From a checkpoint of a small model that answers yes/no questions on an image's attributes.
Model: 5.18M parameters, encoder arch vit, encoder norm layernorm, encoder activation squared_relu, encoder patch size [6, 6], encoder width 192, fusion encoder width 128, fusion encoder layers 7, fusion encoder norm layernorm.
Data: 145000 training examples, 7.9 epochs.
Rows from block 3 of the image encoder of a small model that answers yes/no questions on an image's attributes, named by matrix and row number. Rows with one number belong to one neuron. Each number is 500 + 40 x the weight over its row's rms, rounded and kept within 0 to 999. All counts start at 0. Numbers have three digits each.
After each neuron's rows are labels from the 100 images, of 14976, where the neuron reaches its highest value: "lies over" is the class under the peak. Only what is clearly more common there than usual is listed. The data: Sentinel-2 satellite tiles (TerraMesh). In brackets: how many of the 100, against the usual share in percent.
# fc1: MLP up (encoder.blocks.3.mlp.fc1.weight, 768x192), inputs 0-95
# fc2: MLP down (encoder.blocks.3.mlp.fc2.weight, 192x768, transposed), outputs 0-95

fc1.14:503451525500479559472461504463517600503453440544476508537440467587436528486463442551499502457489507486468441526556484479490465507560464520512537512514445501508502485526494485531522494523504541548503476501535595539481500502494502462511505500490428443551512501520520487580481507491505502523
fc2.14:454581487503565515560529523458529544477497484584487462506493470534467529610542443529439499542437411496506480475441456441432494489475522572421519515502561498438441496512560522506515480482504509475560500488503516444561458461549590508548486481505544425504469482499521446481538496543519515527
lies over: snow or ice (60 vs 14); clouds (35 vs 2.7)

fc1.355:455501469528517533443470465524490499493534599502523433497428480642557557467460470520483447500534499496569466560480497521503508534485496490498441506503513426477504570559529474582504516443510521509496468508457494471553460473507472490568487513489541575523568540500421501507463489487441545513
fc2.355:514497465443457531486542509500507574506508525518576500522463457374498518449576433506542474514536504500529476453444491438556484505511611522517450441514500522490539548412565500525449479415504479558532542545476500492510477500475449482515466503510495485512496500436464482499477468472503610469
lies over: water (28 vs 10.8)

fc1.508:569567520558451514542520484480547397504511558538432573465488449487500584523537444495482480565527498593541535544502500498499520481501498545524476541519512438499440534550494513520487481363487504513485478470498446468464511532515479446460518502411511542515526532421496477515467531482433514464
fc2.508:536507513490514600526481443510450621482499437602571491503541478551438574479490491456503514485491582518511496493471457526494508516429568447485542544499495498530534479494461550451514511547416524490493447466493405525523507477504442461537508423439495506542517489468434419533505500490481535460
lies over: trees (62 vs 20.1)

fc1.200:499532495496473564490514419475538498427537471520474474542501520483501493440521482459461495511467505486530465604493513462507496442546528497450444434439484411475473425536517547482459543532556448511524510499432556555531504415507489534472501578575566467493405462501498534530509457498512516525
fc2.200:506526468448561595559453509457450510465471420505516494537528518520519526433421474504560468493513457542521582474469454513531466394461477572534503535521486497536541518444545461475526508562473521561501473439499442493517441506420552382549472501471526418434456558469437484489512478453411478582
lies over: trees (57 vs 20.1)

fc1.134:504488537572472439482505466549514524501497532503486483539485475586500465489510532531543531531471539542502484494427505450509507478523491567495519542492467508545445492515573460487447582426453475489513504520496491509450505589555484496552513548444506466508619444545537556478473477515561524499
fc2.134:422487491481486481514477523485500534477530528604475478473461523378538539488514501464467528493538474500513506508525517544509509503539502510489554559391452557480536499524519514402478447500477490504515525462478589451515410485421494494491461449512482495518439466504500444555479497338525515500
lies over: rangeland (66 vs 22.5)

fc1.216:485522460442461560451508492537552482500513500523506449519474495401503481549496508505533517475442549426493483549578531516514478515521494536533493501548497433515498468515426488567457525516494469510483502529402441480461548442490501501423422512506460440407458613520468485495396515442456612454
fc2.216:501564491503494454519544458480573531531509552498496553482499549530538488510500540535464498567465487492543564525504480475500472501453489485467461520497521599512560443461513458570496484542507500565480547540465530465455456493485492610475456537478473533443444466471562432496547485522543536512
lies over: crops (59 vs 17.6)

fc1.18:499448514511511457465515535556486547534464484485479476458515511471449489534538440502507493484506476516422466484501444497495478541500472466505546490452522543551469572525498482493493461505525497493565465548507502403578502516530485545494382481513560496510492565439464522547514512412497506527
fc2.18:483517579464527441554502544499504559461485462499551477520503490486469514482535531408491541502456491507482530508517577526513438533505485450490521494452477449563527396493529551563498442508514434489494630498434501440452483512437531490543503535423592525419452513474492518489466489481527550520
lies over: trees (51 vs 20.1)

fc1.734:501510462429568518483488490472588493457499451471430500544573483495492530504498590446537513524525427528520471486516480511504493516554501487551456504552558438490492521544489471508525498486473516441583477589511499527470496489519481507480412474440524543477467515436573456491522498492568531548
fc2.734:521506540484549453455540501530471479476531533368453510532474512506495476520486532472509502519556488485475481550491512484507470557548528648528500506523426570581508503444483531544531506583565464514512516570453561521490546596397482515497487463482481449508501583472438587526540526505545456480
lies over: trees (44 vs 20.1)

fc1.469:499582510461511531598509477547511443550493505505542525545504550523575474477505573456550475474555488496547615514499554534498428490505513475504429537530516499487457500539494517501498536469552510566500443528395503492519591501462537494545497525598523468542544436523458523528501472518442493491
fc2.469:484433497458477508462462535493402479505485500479400487501452530515514529456480572545559468522463434497516527493566489487467585488503506504618469498527514487509521571503468469490513465496492412571454516513513492458488498502530475446512525486516527514511525496505471515526534459574558545443
lies over: built area (25 vs 5.2)

fc1.276:532508475501460564527466452491462456616514500504426516434537500490514500419444472409459491608444478504548438525468477531526408506523463537602456431592513535556402517583486516547537507498499442446511448540474482493486492504465494496537494515477487552513519427470453498549527490496510466446
fc2.276:482438525460466503468491524557359497441512534477483533540507489501536401568538544476488505476570525464609504546507483508468549561486539464482493557496541513627524509495493474547448455445448503574451506460504572480436576429497516501441497507577462494516557499498490484493481533473450527468
lies over: rangeland (49 vs 22.5)

fc1.419:564490470440518519568456482531515504515508448487551383464526516514505435509434531395507484592501494573432459484484535497544536482485490485463470491439475527449478559483544518454496499505449541432458513497515566440476551549495500473551545435499534459484520498481453436536497500528521508491
fc2.419:557494536581524521576499492522537462497503440443500466458511461544486559413541498515508511575501580493490474471476431575502481564525554499479471463485397482459519490495538512535526550475474499484476499522541506457528519494540440426512501493497508535455564499449467508529492505514522500572
lies over: snow or ice (49 vs 14)

fc1.146:462470569493459498519492500500502535450544504483427518492492542467535525545503456447553456537505491500536530440513532542500488482501545534502460500451496464503565569533500512417376459490447492512512542504471545479545489501467455500502498554460501445427536473482565478476441475532591503501
fc2.146:542531507457506490503480471505512528485512517467532491532441498463488428485523500443459465495522428455518419514489510484500492512508578545502508508519513504498475528460483477484562522580530429445545595502479524497561496451517481513507520510521518468560433497445452533509513490527560528524
lies over: rangeland (92 vs 22.5)

fc1.319:444467513436453574566518580474508440531529531529562460428440494501499478481522462477530520537503506560477501489557431535524551504516431575493503512470510466558451467506594510502492514415496482563494505526514484612463456552457488519485560408524510517497498447432553503503478501511507508483
fc2.319:446492520499506529519517481489542596496524501526495534468498480492572496491528528490476558501502505521547500451571474538472517502565532513449520515540501492497419473503507449404479568451431507496466461496556542496505502568514475487440576520498477494556535491538492473481544483473534480416
lies over: trees (71 vs 20.1)

fc1.88:468512551543498535472511480462549515515473471488504519522433497514499436501515500632504485497501486507535572473486492501529484512448535493512388448479502522502436526519508523525489527497501378471475475525506543565590464457496519474527530512573499482564434480477475592502445502557464546508
fc2.88:488479596514523502495551466545498479522423468506444505520514506404465527575470498470544512509450587537488427451530527510483525475499475514394558504458481491400524470444469483528498491566480486528539484564549467480459476492507474486486488515487507473494465501473481537474516498528489446450
lies over: trees (53 vs 20.1); snow or ice (36 vs 14)

fc1.76:599443474610498499499476457494474471498419463532567527439509525482529518460475521532502469554558529532509477573468521427492502496464482473527521545458563454529469482627497510463480446489468513479567518415458546544456532455518579462502463499558482465453498494506419528497461508491616421495
fc2.76:460527565460473440488518517548557483514489545529544468422519588514506520499500520482490470482499434505577467467611496498446482470472467461631451380497566476462537495500534507483503470527487459501527505523505504527538464527458509506450523499540551508533520500495552441485500453502505480511
lies over: snow or ice (47 vs 14)

fc1.301:550507538485457584456507453502467511457455531525454450483542383502464424517500462500529476497505491479493475497473434537513539629480545444501551503447537484501510497415457464500570530511476514582492498511531505494522593475498465511545496616422545524486465588448543464536531466553496473493
fc2.301:491512485496512476498455502526427495499500499510456486490491509515522500512430494488492520432527567534519544509455552544521482481567560530445476556474493441538499566513480574501399486600555419497491565517519513505500421504503502469465488410521561556540522444470495507436480499458498485530
lies over: built area (52 vs 5.2)

fc1.248:428550495493455511457511454574536472453616486394496492516468407523502565425443482580522477578449440477505534522568493552509410525501454571493446532471547445497518501534460400500501583498497468511497495442493523453489471478490511473499528550458460460454505507511452486512510476435491483471
fc2.248:473523503408542414504503494415465479502504482431487491464489478483497518510499479499438551459504514572496521492456473456492482499480451416614500490494546473469534481491497549484530530511460495480445496437391499487418494514467521454468510536469484520522477500496503545491486528539533508520
lies over: crops (44 vs 17.6)

fc1.427:494604492534525433587512479516510581467479619528450465527475499478517547449503573500577433511485412524495514515548450502492555515508476501537426464506500506531565544546488573456537493527466370417485556512554514471373480452499475432458521421501464466568524475505510536513503513529522499501
fc2.427:454574510486534431470528430578488503509489529547469477537500616500460534488567464520482514494465558514486507603538523490491509445421522456438441636494526522505452507522464458492501506512555517493502493490488541557520541541485503450401514504489494428438498556513507447474514478636522448576
lies over: trees (46 vs 20.1)

fc1.325:516545603521503476512492493403535467478425536507501502541505573468504511563607542445503464565476479502455478484421455427502497485540563447460530452491486472506498504494518459516496561517391497519503522446516509514487515455449542470498559447471480561449511490551507449510480480489507523501
fc2.325:491486446454464515506544511593593507499521546507472492499505480558490497480498379480466532530468488466495496579549504509489479500468488540540431512475453567458552495479476520453474505521484505447508466521480495523477502480473435557556489516489489465424489498422538518509435460492498556498
lies over: rangeland (54 vs 22.5)

fc1.193:468524469447469538480496490541502366494537513504539531494503534538385495519500575458512468564498551547532490477458443544473553480470441481536561511553493469494519529617463538511497539541511493458512449451551522477593523480500515498498505521542538610527527465502451490515526511509458504508
fc2.193:507473462456561530489428506503520537481526494561460511481387497473496499505531512453503530506577495446539424494453499487459493500558473479486469450526484476463551579502517522497467518492544580487360521454544585533504554440533497469472521501556567487525509484535472411479499521500459499494
lies over: trees (46 vs 20.1)

fc1.70:537471528511507516494456509510453468468561514468354472465529454511503512622503477534616488493520513498490479521461513453505545419504509489475564548497502525414502472513534498440392476523494480553497484518430457509517524504490562519558455562590474457460527452481456480556480519479484501396
fc2.70:552485535442588461521491489464511509467490395488490501544483495519591518566475484444483484458509459526495399459398408493496555485542559525520522542495458520517519531407431506442533522523444542435450544446508518516534505495493512491544520504464541513458493469502483568578511479497524430498
lies over: rangeland (75 vs 22.5)

fc1.241:499486517582523444498554482425462427478515511511491542467477500469555492518582524491518496490475512541455547500573514482516546554473456484438448487529461418482484594507444575504479498452425554490501494594488474461518493528549479470575533503516508499498494462526479566516538515554590464488
fc2.241:550508502522524501576371450499483592485492559514434505438472515453526512458481512515508502488487489516481540400486557521437503538480506518516484513477533473470499479483470512490479523533494519484524474602500519493469566530493556439498502455402529465457585484575365424492465474540463497454
lies over: trees (52 vs 20.1)

fc1.762:518484486480544500478535515491453522504577470536504550521556479528435458522502481488525502515507490538571527496467528530539500558444490505567609517400493575559460504537467487404487480524484500491478535495493587437547433500462543491476518484492461449494522500464483531481539495495422569497
fc2.762:467495603548577544508464441516478522466478492470515508496474454474546509492519492467466473469499489489516460522360465470486492500463496574526523403541518491599511489446567512505513504493522534526501517542609548488540531485474428494504537544505425505565498511606446579517503508485541524462
lies over: clouds (79 vs 2.7)

fc1.674:482544498473494469485526482539497487500433443495442459446470517527475508452457491507417505501560461538523415486526464482377524507451495476566538438503490508486452509535541494541498551524499492495549495532495552487474488481456498457559526520503472518547506599520536573462452464495506503472
fc2.674:540522496471544513492494572528543479530505442397507485445456526494501541510502574503514504522505503521468468386460534506471473518457519553466548571581536569554480581493549538497532479471509542500509541493535448517500520538536439532514462498469442497495512510468431460472459509469514473507
lies over: built area (30 vs 5.2)

fc1.492:506590574493504488521523444509478506473564495548436461467456561488471527542499540542469515537515554500488429574511493493504473498456439522516476485536500456508496421449516527461514565503483500492520497496472491540448513480456497481445535554519518483533527493471497498411449454563565434489
fc2.492:535455508408539587499512554584481506483513474541496529435484471491500437544499464559499481515505495540466548556551520470486538464495537506516446463480517501417435537499490472497476478500620409455419538487517503499487488400498503501547546503487502515544478470428464420483465509489482513483
lies over: snow or ice (63 vs 14)

fc1.344:539498474509562432428528564418517441465476446494486491492440449496509504498490489472493488527443446454542488473538495407581519548521524516620514528480497501499572557466469492563455580484434537536460482501519482537451506521512519446515625549508479492521506498469551458509506505508527487537
fc2.344:523479495419478462535490447470496444421489554522447399492529422495466555511496475534441540471512494502518456500421550528563466578482580560440527550431510503429478417496547466513501536509458523487490556525488591509570508474499499456421483527500481533459494532508483529496398525516536484546
lies over: built area (40 vs 5.2)

fc1.500:477496521545510430576424462493485502556506486469463466530471524493533566486570472553506521530528543470484523508481526586509498510475509495455565475443586539498522443511463504537413530512536485498540532490536477420499481581514522556538469489564550527506509468480463462458495576506492488485
fc2.500:623533503555529596505486434404527465515461563463502536481453472450550502526509392501537582515403541499489435466502568493493447526389528465501505467524503485452481483499505549540513545496500428488500522507525487441506484503551497485523494501540487472501553490474557496507546506477493532383
lies over: clouds (62 vs 2.7)

fc1.767:487556477498445513497484506531506480498500564533390553475455509467531604481490478513550567595596504509467557519492508596486546463430496481562552506460470437506541445536508476536492551474484530560501463481521412386537488504486476512539457486556502509466494527510497510523501480518562521496
fc2.767:466501567502513539500426501480513466505484462642522584514413509511502499514553577516506537475530502536498469541507503505495508473459560508503535506446528532493476532462462469507541483529447487608515492478622499531431518483566459474487499519519475428465512513508468591497544539495500458483
lies over: rangeland (53 vs 22.5)

fc1.330:515539497500514410520539554488506504476510557548466505509456500535498518448538432476465468561500486494476515541560515508478525507499469457550537494544492453432454452494489509496445421454507480487481560521483460456565518516504506513452491507473501568450501523572459516508538497499538431514
fc2.330:548562563488510553476529432542536546533507496477496545495466548498496506462496489512587471561548533549521440474513519477460499539489480482584496533450467558487514553468530544552581592516525490499479473424460554460508542486521493482506450507498508445494519496487489454556495516531517483510
lies over: rangeland (59 vs 22.5)

fc1.262:499487422514535498499464463470465464408525549432474518498525495503522457487450471493472514483539519496482611553437486489498543449481546476633446480486463523445474469475537564456609512466525467529492429570504491492502505512562549472492526491520491550482472467611528494518498559473480537490
fc2.262:459495509462471454422533460482518566462480529480534510467428507490507469407419505497566459441494534503508450486511522484504465434483452494500503558500500518522560498410513468484505471421507539495547570545471484493531524446489461562450499490463457501560442437549512484518488455531523489555
lies over: snow or ice (85 vs 14)

fc1.351:558526507480543523510438413486466452480439458465466476577504576468505511489482467524500558524525519500436496487507593594501539486422543503394447498492510569540436498433501503436530482442553549495555509524411459542501487503575542500471588454584572466543491446506517501450521412475500484507
fc2.351:467502539468481484525461539448550479499554486480489511539512459520481463491504505486401535500443463554486478578522563499449373494503556427452486486496454494447502481496456487521482499516514572478528500499518528447507490458458418499500470559430516504503469463544503423540467537477464484506
lies over: snow or ice (96 vs 14)

fc1.91:506455543495545458485561520528549501546563544484512517567450492531512479473472473575483496499468450471533490528489509387520488540460527494454460632504429412496506426496512459521441465518533507519527481473504464448481499519545507490408494486599518512466452512440499624481465489535515492438
fc2.91:582509485527475468537471485535505520534501496491453542539553528487597538591530544545494493533445524558439546507542481499515549495522540491503512457392554494457490568531517448595513477460453500520476482528483483477581501578410530518546550523538479564506508472542482470542501548545441518455
lies over: water (55 vs 10.8); snow or ice (32 vs 14)

fc1.119:515549530502502495488479494528525449448426557523464484502459536508494528523542512485515530541541397478465491493500590442497447546440529478516521537556497369509513478530551514563465513405556423513506514450422499477459542532448544469446568458450525503472495482500443486521522560521520532468
fc2.119:525546469544508543510555519512464508545490517500463530535511489487483527472478467422517510536471555605513586444445446467505532439503418508494518501524511514514521495524476528478504501526474532469529501640496514561519483499487494473607499515494495488611538443543514553462538503484500491506
lies over: trees (89 vs 20.1)

fc1.148:563560488406490435574493486561494505500499504520513509534473543535494498471394517493464498478579542524450517607456433505543529418536463566456512456488525465504493435510527462484503535532459493436497499460517506543595572458479489460447554549523461521525452499496515529458509519515547523550
fc2.148:511486463490432504451481495461470487498497490500509507519495406488524545490572517440530498469471449512505507375466453438443544571524501441472445521383512548527519500412456499426546433477501479536489425504492545462473547586465572438554403492567565478492522526464510507449509502528467546477
lies over: built area (52 vs 5.2)

fc1.510:524516497487467546523481486457468477496447485504435500497489470494584552520571487517544496458595481532459551502493484501561552462487504508545508517499462464422503476451534463490457485492489510502560504501494465536442525515420508575537497505562456522443531387504481499558496493503522460455
fc2.510:566523497472536391496493521516612502506423499496495438502476500507493517552521525464535414421565451469506443494474451534506482399481438472561495490511484501589474506474480532493500517528525464484512411547521489523451526442500487544436506414500500536501487470506438519520442567492556511515
lies over: rangeland (74 vs 22.5)

fc1.496:494460489530493508488575436490381531500470474487573520479488494499504571459493508584476488458559518500500502504461437563481430495489506457458454454490634427482459391452431514512485513512622475478449489546483515458493563513576438462504453487521450518566443483459496454553519486516502457528
fc2.496:428470489440569504417577553500500429438504492528507502490559496503546538528500498515582490455546397478477566497470505517517507480527557456523510555497525507601426483576425495526467516502526524565497519506503517496522494504501591466475528499447514527523498428555507515517475490537468529512
lies over: snow or ice (44 vs 14)

fc1.109:467479514571530473469545487488483462506516471500487452488518533548485475407466532501483516554464515539443506564565499431510502560508506530467402529511603498511556468488561496506511523421507449531503506536355516466504503497528532532428507505505505568575442478478446536491496579469516471564
fc2.109:440492499454543490472491499512474536560531513490504483484502500491493496456477595531453521499522482457487502521529578451549410472496531493512586448445531438530496588453538539500557513480481510473560531478448562535436528492500481536486474497482479521501605493541425472432550451535528508534
lies over: crops (40 vs 17.6)

fc1.460:457465514565483518497498537516499509486539512510432523449507509523460515539501436511580488424462528481494640592468440468509494508424474487495502513492514502438492501423494520500502477488513564472541434510462536504486481498458498520499489514570452548453481510487498480563468542485508494517
fc2.460:528571499471503511479543486545517512476473498619555521512479456491507539566518501487549518506532438517497446453424481427419522486509532497504540502527474503502450499479457485536439512481538502483472498517504542561511520454598492520441552587497539520485489430534512490466435593509469488496
lies over: rangeland (70 vs 22.5)

fc1.65:524566486460499497496615506487530514468508500496533450388367512501507464522487508456419559488522525453547539482447450506554500510470513396453490515499481563485491494487526460533485574526440484509500519458496397493451415525496494490466510539471523569467428501538491536494471505503497446469
fc2.65:428517495385453460501582477454497500577530543515504484460543551561476419517568605491571520493495546584507481469461481490517535524535441536440532496504539498460382511491508597510536475568408574478469508511450436496542496466456484529522511500422497464421464547467523547503514469488468524496
lies over: snow or ice (65 vs 14)

fc1.620:465562481490522441506444514490486527552562477505503470447484506485366500486496545510483476572533514545472525479428575547427550431505431494481490491547494464558410523507448517558482509535438516473489540540490459520527509562422499486462444457456576466421518502467486449452500507478464540492
fc2.620:523498465500571529490484433502484546500479497463463559495521425467550490440541571484486511420487428508519502513607475432566494540488520461540421474503555451445505472526504499456549521494493511561532470493455539583520496355519496603531483487509531496557496538456561540500468530433523481471
lies over: trees (56 vs 20.1)

fc1.108:494527487537467483577493442460457476518513497486419512518499551473516491456468548519548507496520505465567469536459436448518466469453475440507490536490493522484505546478514489516528503552480498474456453426515510567500510489480405436512486544433479456464401505504558507558455546483507457513
fc2.108:572514520493456567551495427498473523453452436534540507451437495449535478471466552397497522515541576491475553505571505475589451581462525528463489507550457416558557500499492392548455522568490455538463493482465469491469528504504499528501533498456519423473515474525527554527455550471523466508
lies over: built area (71 vs 5.2)

fc1.388:539571581397547518557415506490489434552389542578463493505458473509545430506500507537458530507507467526537485506487527489496491500512440552535444540511458491444470527464473486561524534507529540462549512434471412527495523482483537476494494539512501490481511441438488485521607551496481508562
fc2.388:509523460526515505575541527439418544491555494432513501500511479476500533539522514505565552511453468475413541541386547539545509524526496520492509513512455527449546390575542538470461518512473635522517498517469418503522505494512548480473452471494478501462410557539530515473496499481527493522
lies over: crops (57 vs 17.6)

fc1.94:569413577529535516515516544506499525529473524498499518538525522484478586503565483499373560489460475426515440529465548463500457422479461438501551475489475440515438431484554526489561456534541579454528529571482376525459507465460471462510485503446450571533493545491513510483461512493487452542
fc2.94:557494471483485492514531549489483435529543442514478443516477541459480453419619534482516510497445529519527554541455458466451446508518473491525466526567479495471502495503554476504535509597555524509501488587564521462477561520491571436479501532516531499492528492501479474524506516476561538394
lies over: rangeland (51 vs 22.5)

fc1.670:485489491509504573525531452482497457547495504483528500564515513524473466532442517498459505517500517533473465413509524470479568513457476453495480546462536574518408515512502548441427471442537527475511491499495497506492579495561496459519429527477514452502547511504482558505473478559460506455
fc2.670:564478480512531557398506509484502567565451446407509503493502488495495509485438472382559495451524524521538521517476471559519501490539481486503511457393522488476554497540558445501570416452497548460488512507484489511516511515473535518524500474383535503419483503541503516478511554499504467501
lies over: rangeland (54 vs 22.5)

fc1.659:412556506549466515464539441505486582531507447475478530490558521522539407433491492448500514496490551439511526517441532508440485502550508436457498502480454422493490533539523460471545416543499444472501446494469513490509523516470511459541485538498544514527552480488549554541471525470489464504
fc2.659:511480513498491458459500497454485520460498512581509484543514506469472584544543401467502521503461501496514427504550457470497499520497556537466519548493507516508486570515468428530449477481461492535494507503411575542529500495470429449468531436527509408432504517511423510481467480546613536480
lies over: water (46 vs 10.8)

fc1.178:565480465522499424542521510430502499477582500453484529518500457496519503541556487537492487499544505500525500562490491485529520503531588574517503518439490473543540443492456476424464492462412511413543512492475523452498470413431493535529525492507454499486516523490482536491429540500581554480
fc2.178:528485526472455583549445468558509476514551486507474495571549550456452520460544422473499464490502447481453512407510450480464524498576468561542540442545567513495532533514591467524493509499469478446494488463486436530542499521483566437536506536630469490424467559556520463514511496514481478523
lies over: snow or ice (49 vs 14)

fc1.410:539410554498475557488504495569504506510592487513511538486467538518487498504500514555557491567555496475518507531540525492509499464499432515485456542496494459485487422451456533473470489556435577487522533528478501473470504515498468478544377437485463503526502509521576500451519453504485493521
fc2.410:479424520515464534492412559468478518631513506480453562437607510455562506535561506468498529526491456465530495405486486523482537491504523537456570515492500550562505545476486518506506528447474577526452556479533502502466529498542479486408514486477483520478570484554509507422503480479525418483
lies over: clouds (90 vs 2.7)

fc1.760:425564471505561473529582474458500482468504499449488481492519509490529478499505553489531395502486508485499458520580510489526477492504556490507509577538587441480521494450501539497496562547529549485499440442520544492539498438450554476485461506546520504496481459484501500466500515514418485471
fc2.760:446499524480546515484501538494490473494462512485499511482438496432480497473522480488441472475549446503459470462508468486442539495502488541477492451516499513577504487477482432450474516508584470499476583433468512506510487496508424495496487397476487508572457492514510500476555471571504463421
lies over: rangeland (51 vs 22.5); bare ground (31 vs 4.8)

fc1.506:507489526532457521340508624509515525490483447494461472524552542482491509513473473498512486460506431510450476527429443486589506528529550433538481530467495541501489453523493488512563466471506504570462551529428479438482510541507488412496476431519543484482543500484526482449514465502511534534
fc2.506:474527519544459491483463468523606502566586503447434451447468550509566545500457510512486485477580507541525506473525538592493538561490503504521396502502469494501533523517495511475534527527521522496584471513473493563552508476534501528452513498556490548530539494373519538499444495549505440500
lies over: water (42 vs 10.8)

fc1.116:451641509578474483468484445518451542536422483569515518503551500493444484529529538492536503548467480531473515509502606438516543473535535523491466505516479568489429546529460466472544566527470554446457493475449525468483475516440515461463411532419480443507421467538479504472503481470455491483
fc2.116:487522455546509531520513485450499511488507458501464514529579467510492400527527452524432500560531504470460523599475516450544469514464460421583568468552521520492510507540543508453513438517437525506495448531520524452441489557431466505516498465472462559493510500484530440518514549471450505530
lies over: rangeland (56 vs 22.5)

fc1.684:616587451543432480490504570501506431444463479445504510540501540452494532504456498487511456457552493509423440494510439442496535530479422539501522469556533527521444545524503517420469570473470500471518473579514591461467438526502407497491506480522488485520520514517518551473470454509520508491
fc2.684:511453527483478503460473420576528498457501523581416530552498497434454542434549478459409510525428436489474528562520539556518482511403508482485494561503536479548507554467466483525547509485544481433476466492527492505555516453510484515559556559499506575492496520561465572487487496504499499497
lies over: water (52 vs 10.8)

fc1.761:505509535484514503490483495538514501566552468567447496479448502537489510513496487495512471476522490530502393491525477531492485504471470496500520525565525533494595507509496554459505480507499460489471432503511496490482508502532450500460488505462475554431553529517502513496446481476463502501
fc2.761:465464464527499496465539546523503554554521538573589551604526475595472552503478483517509539544551498502511494553503466488463505512507474513566488531544486508518426492458524493537570430394462493426525513466512510465430492581526469499492466523410563479493495503543528491455579546456443522528
lies over: water (27 vs 10.8)

fc1.597:459492512489483512448486469543551526477449504540574463442479530468478447441462530539505468472485533533516495580493467478554469508541504507433518504472440488489504447480554481492487487527536529466513487522506440453482566545494471527555440457463504589484492505518513491509395502446580437461
fc2.597:557485479453438487531545435479510585504461535593471468520625435433548542520516475554499554506551493499526504542507461458435501516506460513504485459544479534486519583545474579464501486502470504505468481481537483531505497498489545443421459517531393438518473545496514485505545446486500456494
lies over: built area (66 vs 5.2)

fc1.454:573547510500503495430479523560515488558425488525492522492539507667481538445479438496539390496510501460524435552517498485478509551529530451448504510478507488570492465557432495471471490516442479493461444460507489558464497565525457506502659517531478494458480485517481510493547479494519503487
fc2.454:525485523563502453611458591517510464409570508489576539458519484496491471493504495496438554493523491496450482538479562494507490506521501552537450514394487491486548482520458449478396475487459455492468438442457543478531523466511526473543529497525464505516490465444531459418501483548486486531
lies over: built area (30 vs 5.2)

fc1.668:501477519550532500425563489506473456476479503494484437511475459503537480651541519464522499455481491499498533497481497501497523538496381480546546578462489476527492440544558468510497431483485500491541508536536497470467496475478497418498512483456493434444488493489500559478529437515470500488
fc2.668:502425513519496489501433444517465522533522507430475538471492501516525514477509536481539522516545493509471501492463442458531540514533512516546505484514473535553528513453517525494526487467504534584499584491490555545518400523516529568466525533555514524472500524468509521441446536511488493521
lies over: clouds (57 vs 2.7)

fc1.163:555449522542480521417538443553469486495478495499525500516507500497462524508532422483539551434537407416588513517497498454482449472505487503453456590486476439492502498523538512507502437507510528477469462535470480543486512504498406506501542501509485489551517478462456458496613498477542502451
fc2.163:488566480489529509396446521484529451464581499511506499461494485518502545461471547481452546491467451521471459523519503462549504458514447533432547524484518474499503562578479505465523505526599488496490458539502462517502530583598513498508465521430523493460508508540525583500525463509534537493
lies over: trees (75 vs 20.1)

fc1.151:468516491515535490493562516505519441464492514524541561419437499530536509448451483461484511493509513424529503582443464505526524507533548513493424445485466501469559495537481478532436532499492509556511527502495490508464540499610525491506471493423490506403566550505504500466446482497476491551
fc2.151:496515479426441497477461518549393504476500556589489535527557521450511491473484507582470517472509460511558497453413481476472511499517558452521614494526510515430481502500553536493518447471495457570527552485531488510538518528547523549545452461493518481491447489517573487507485464516407541512
lies over: snow or ice (73 vs 14)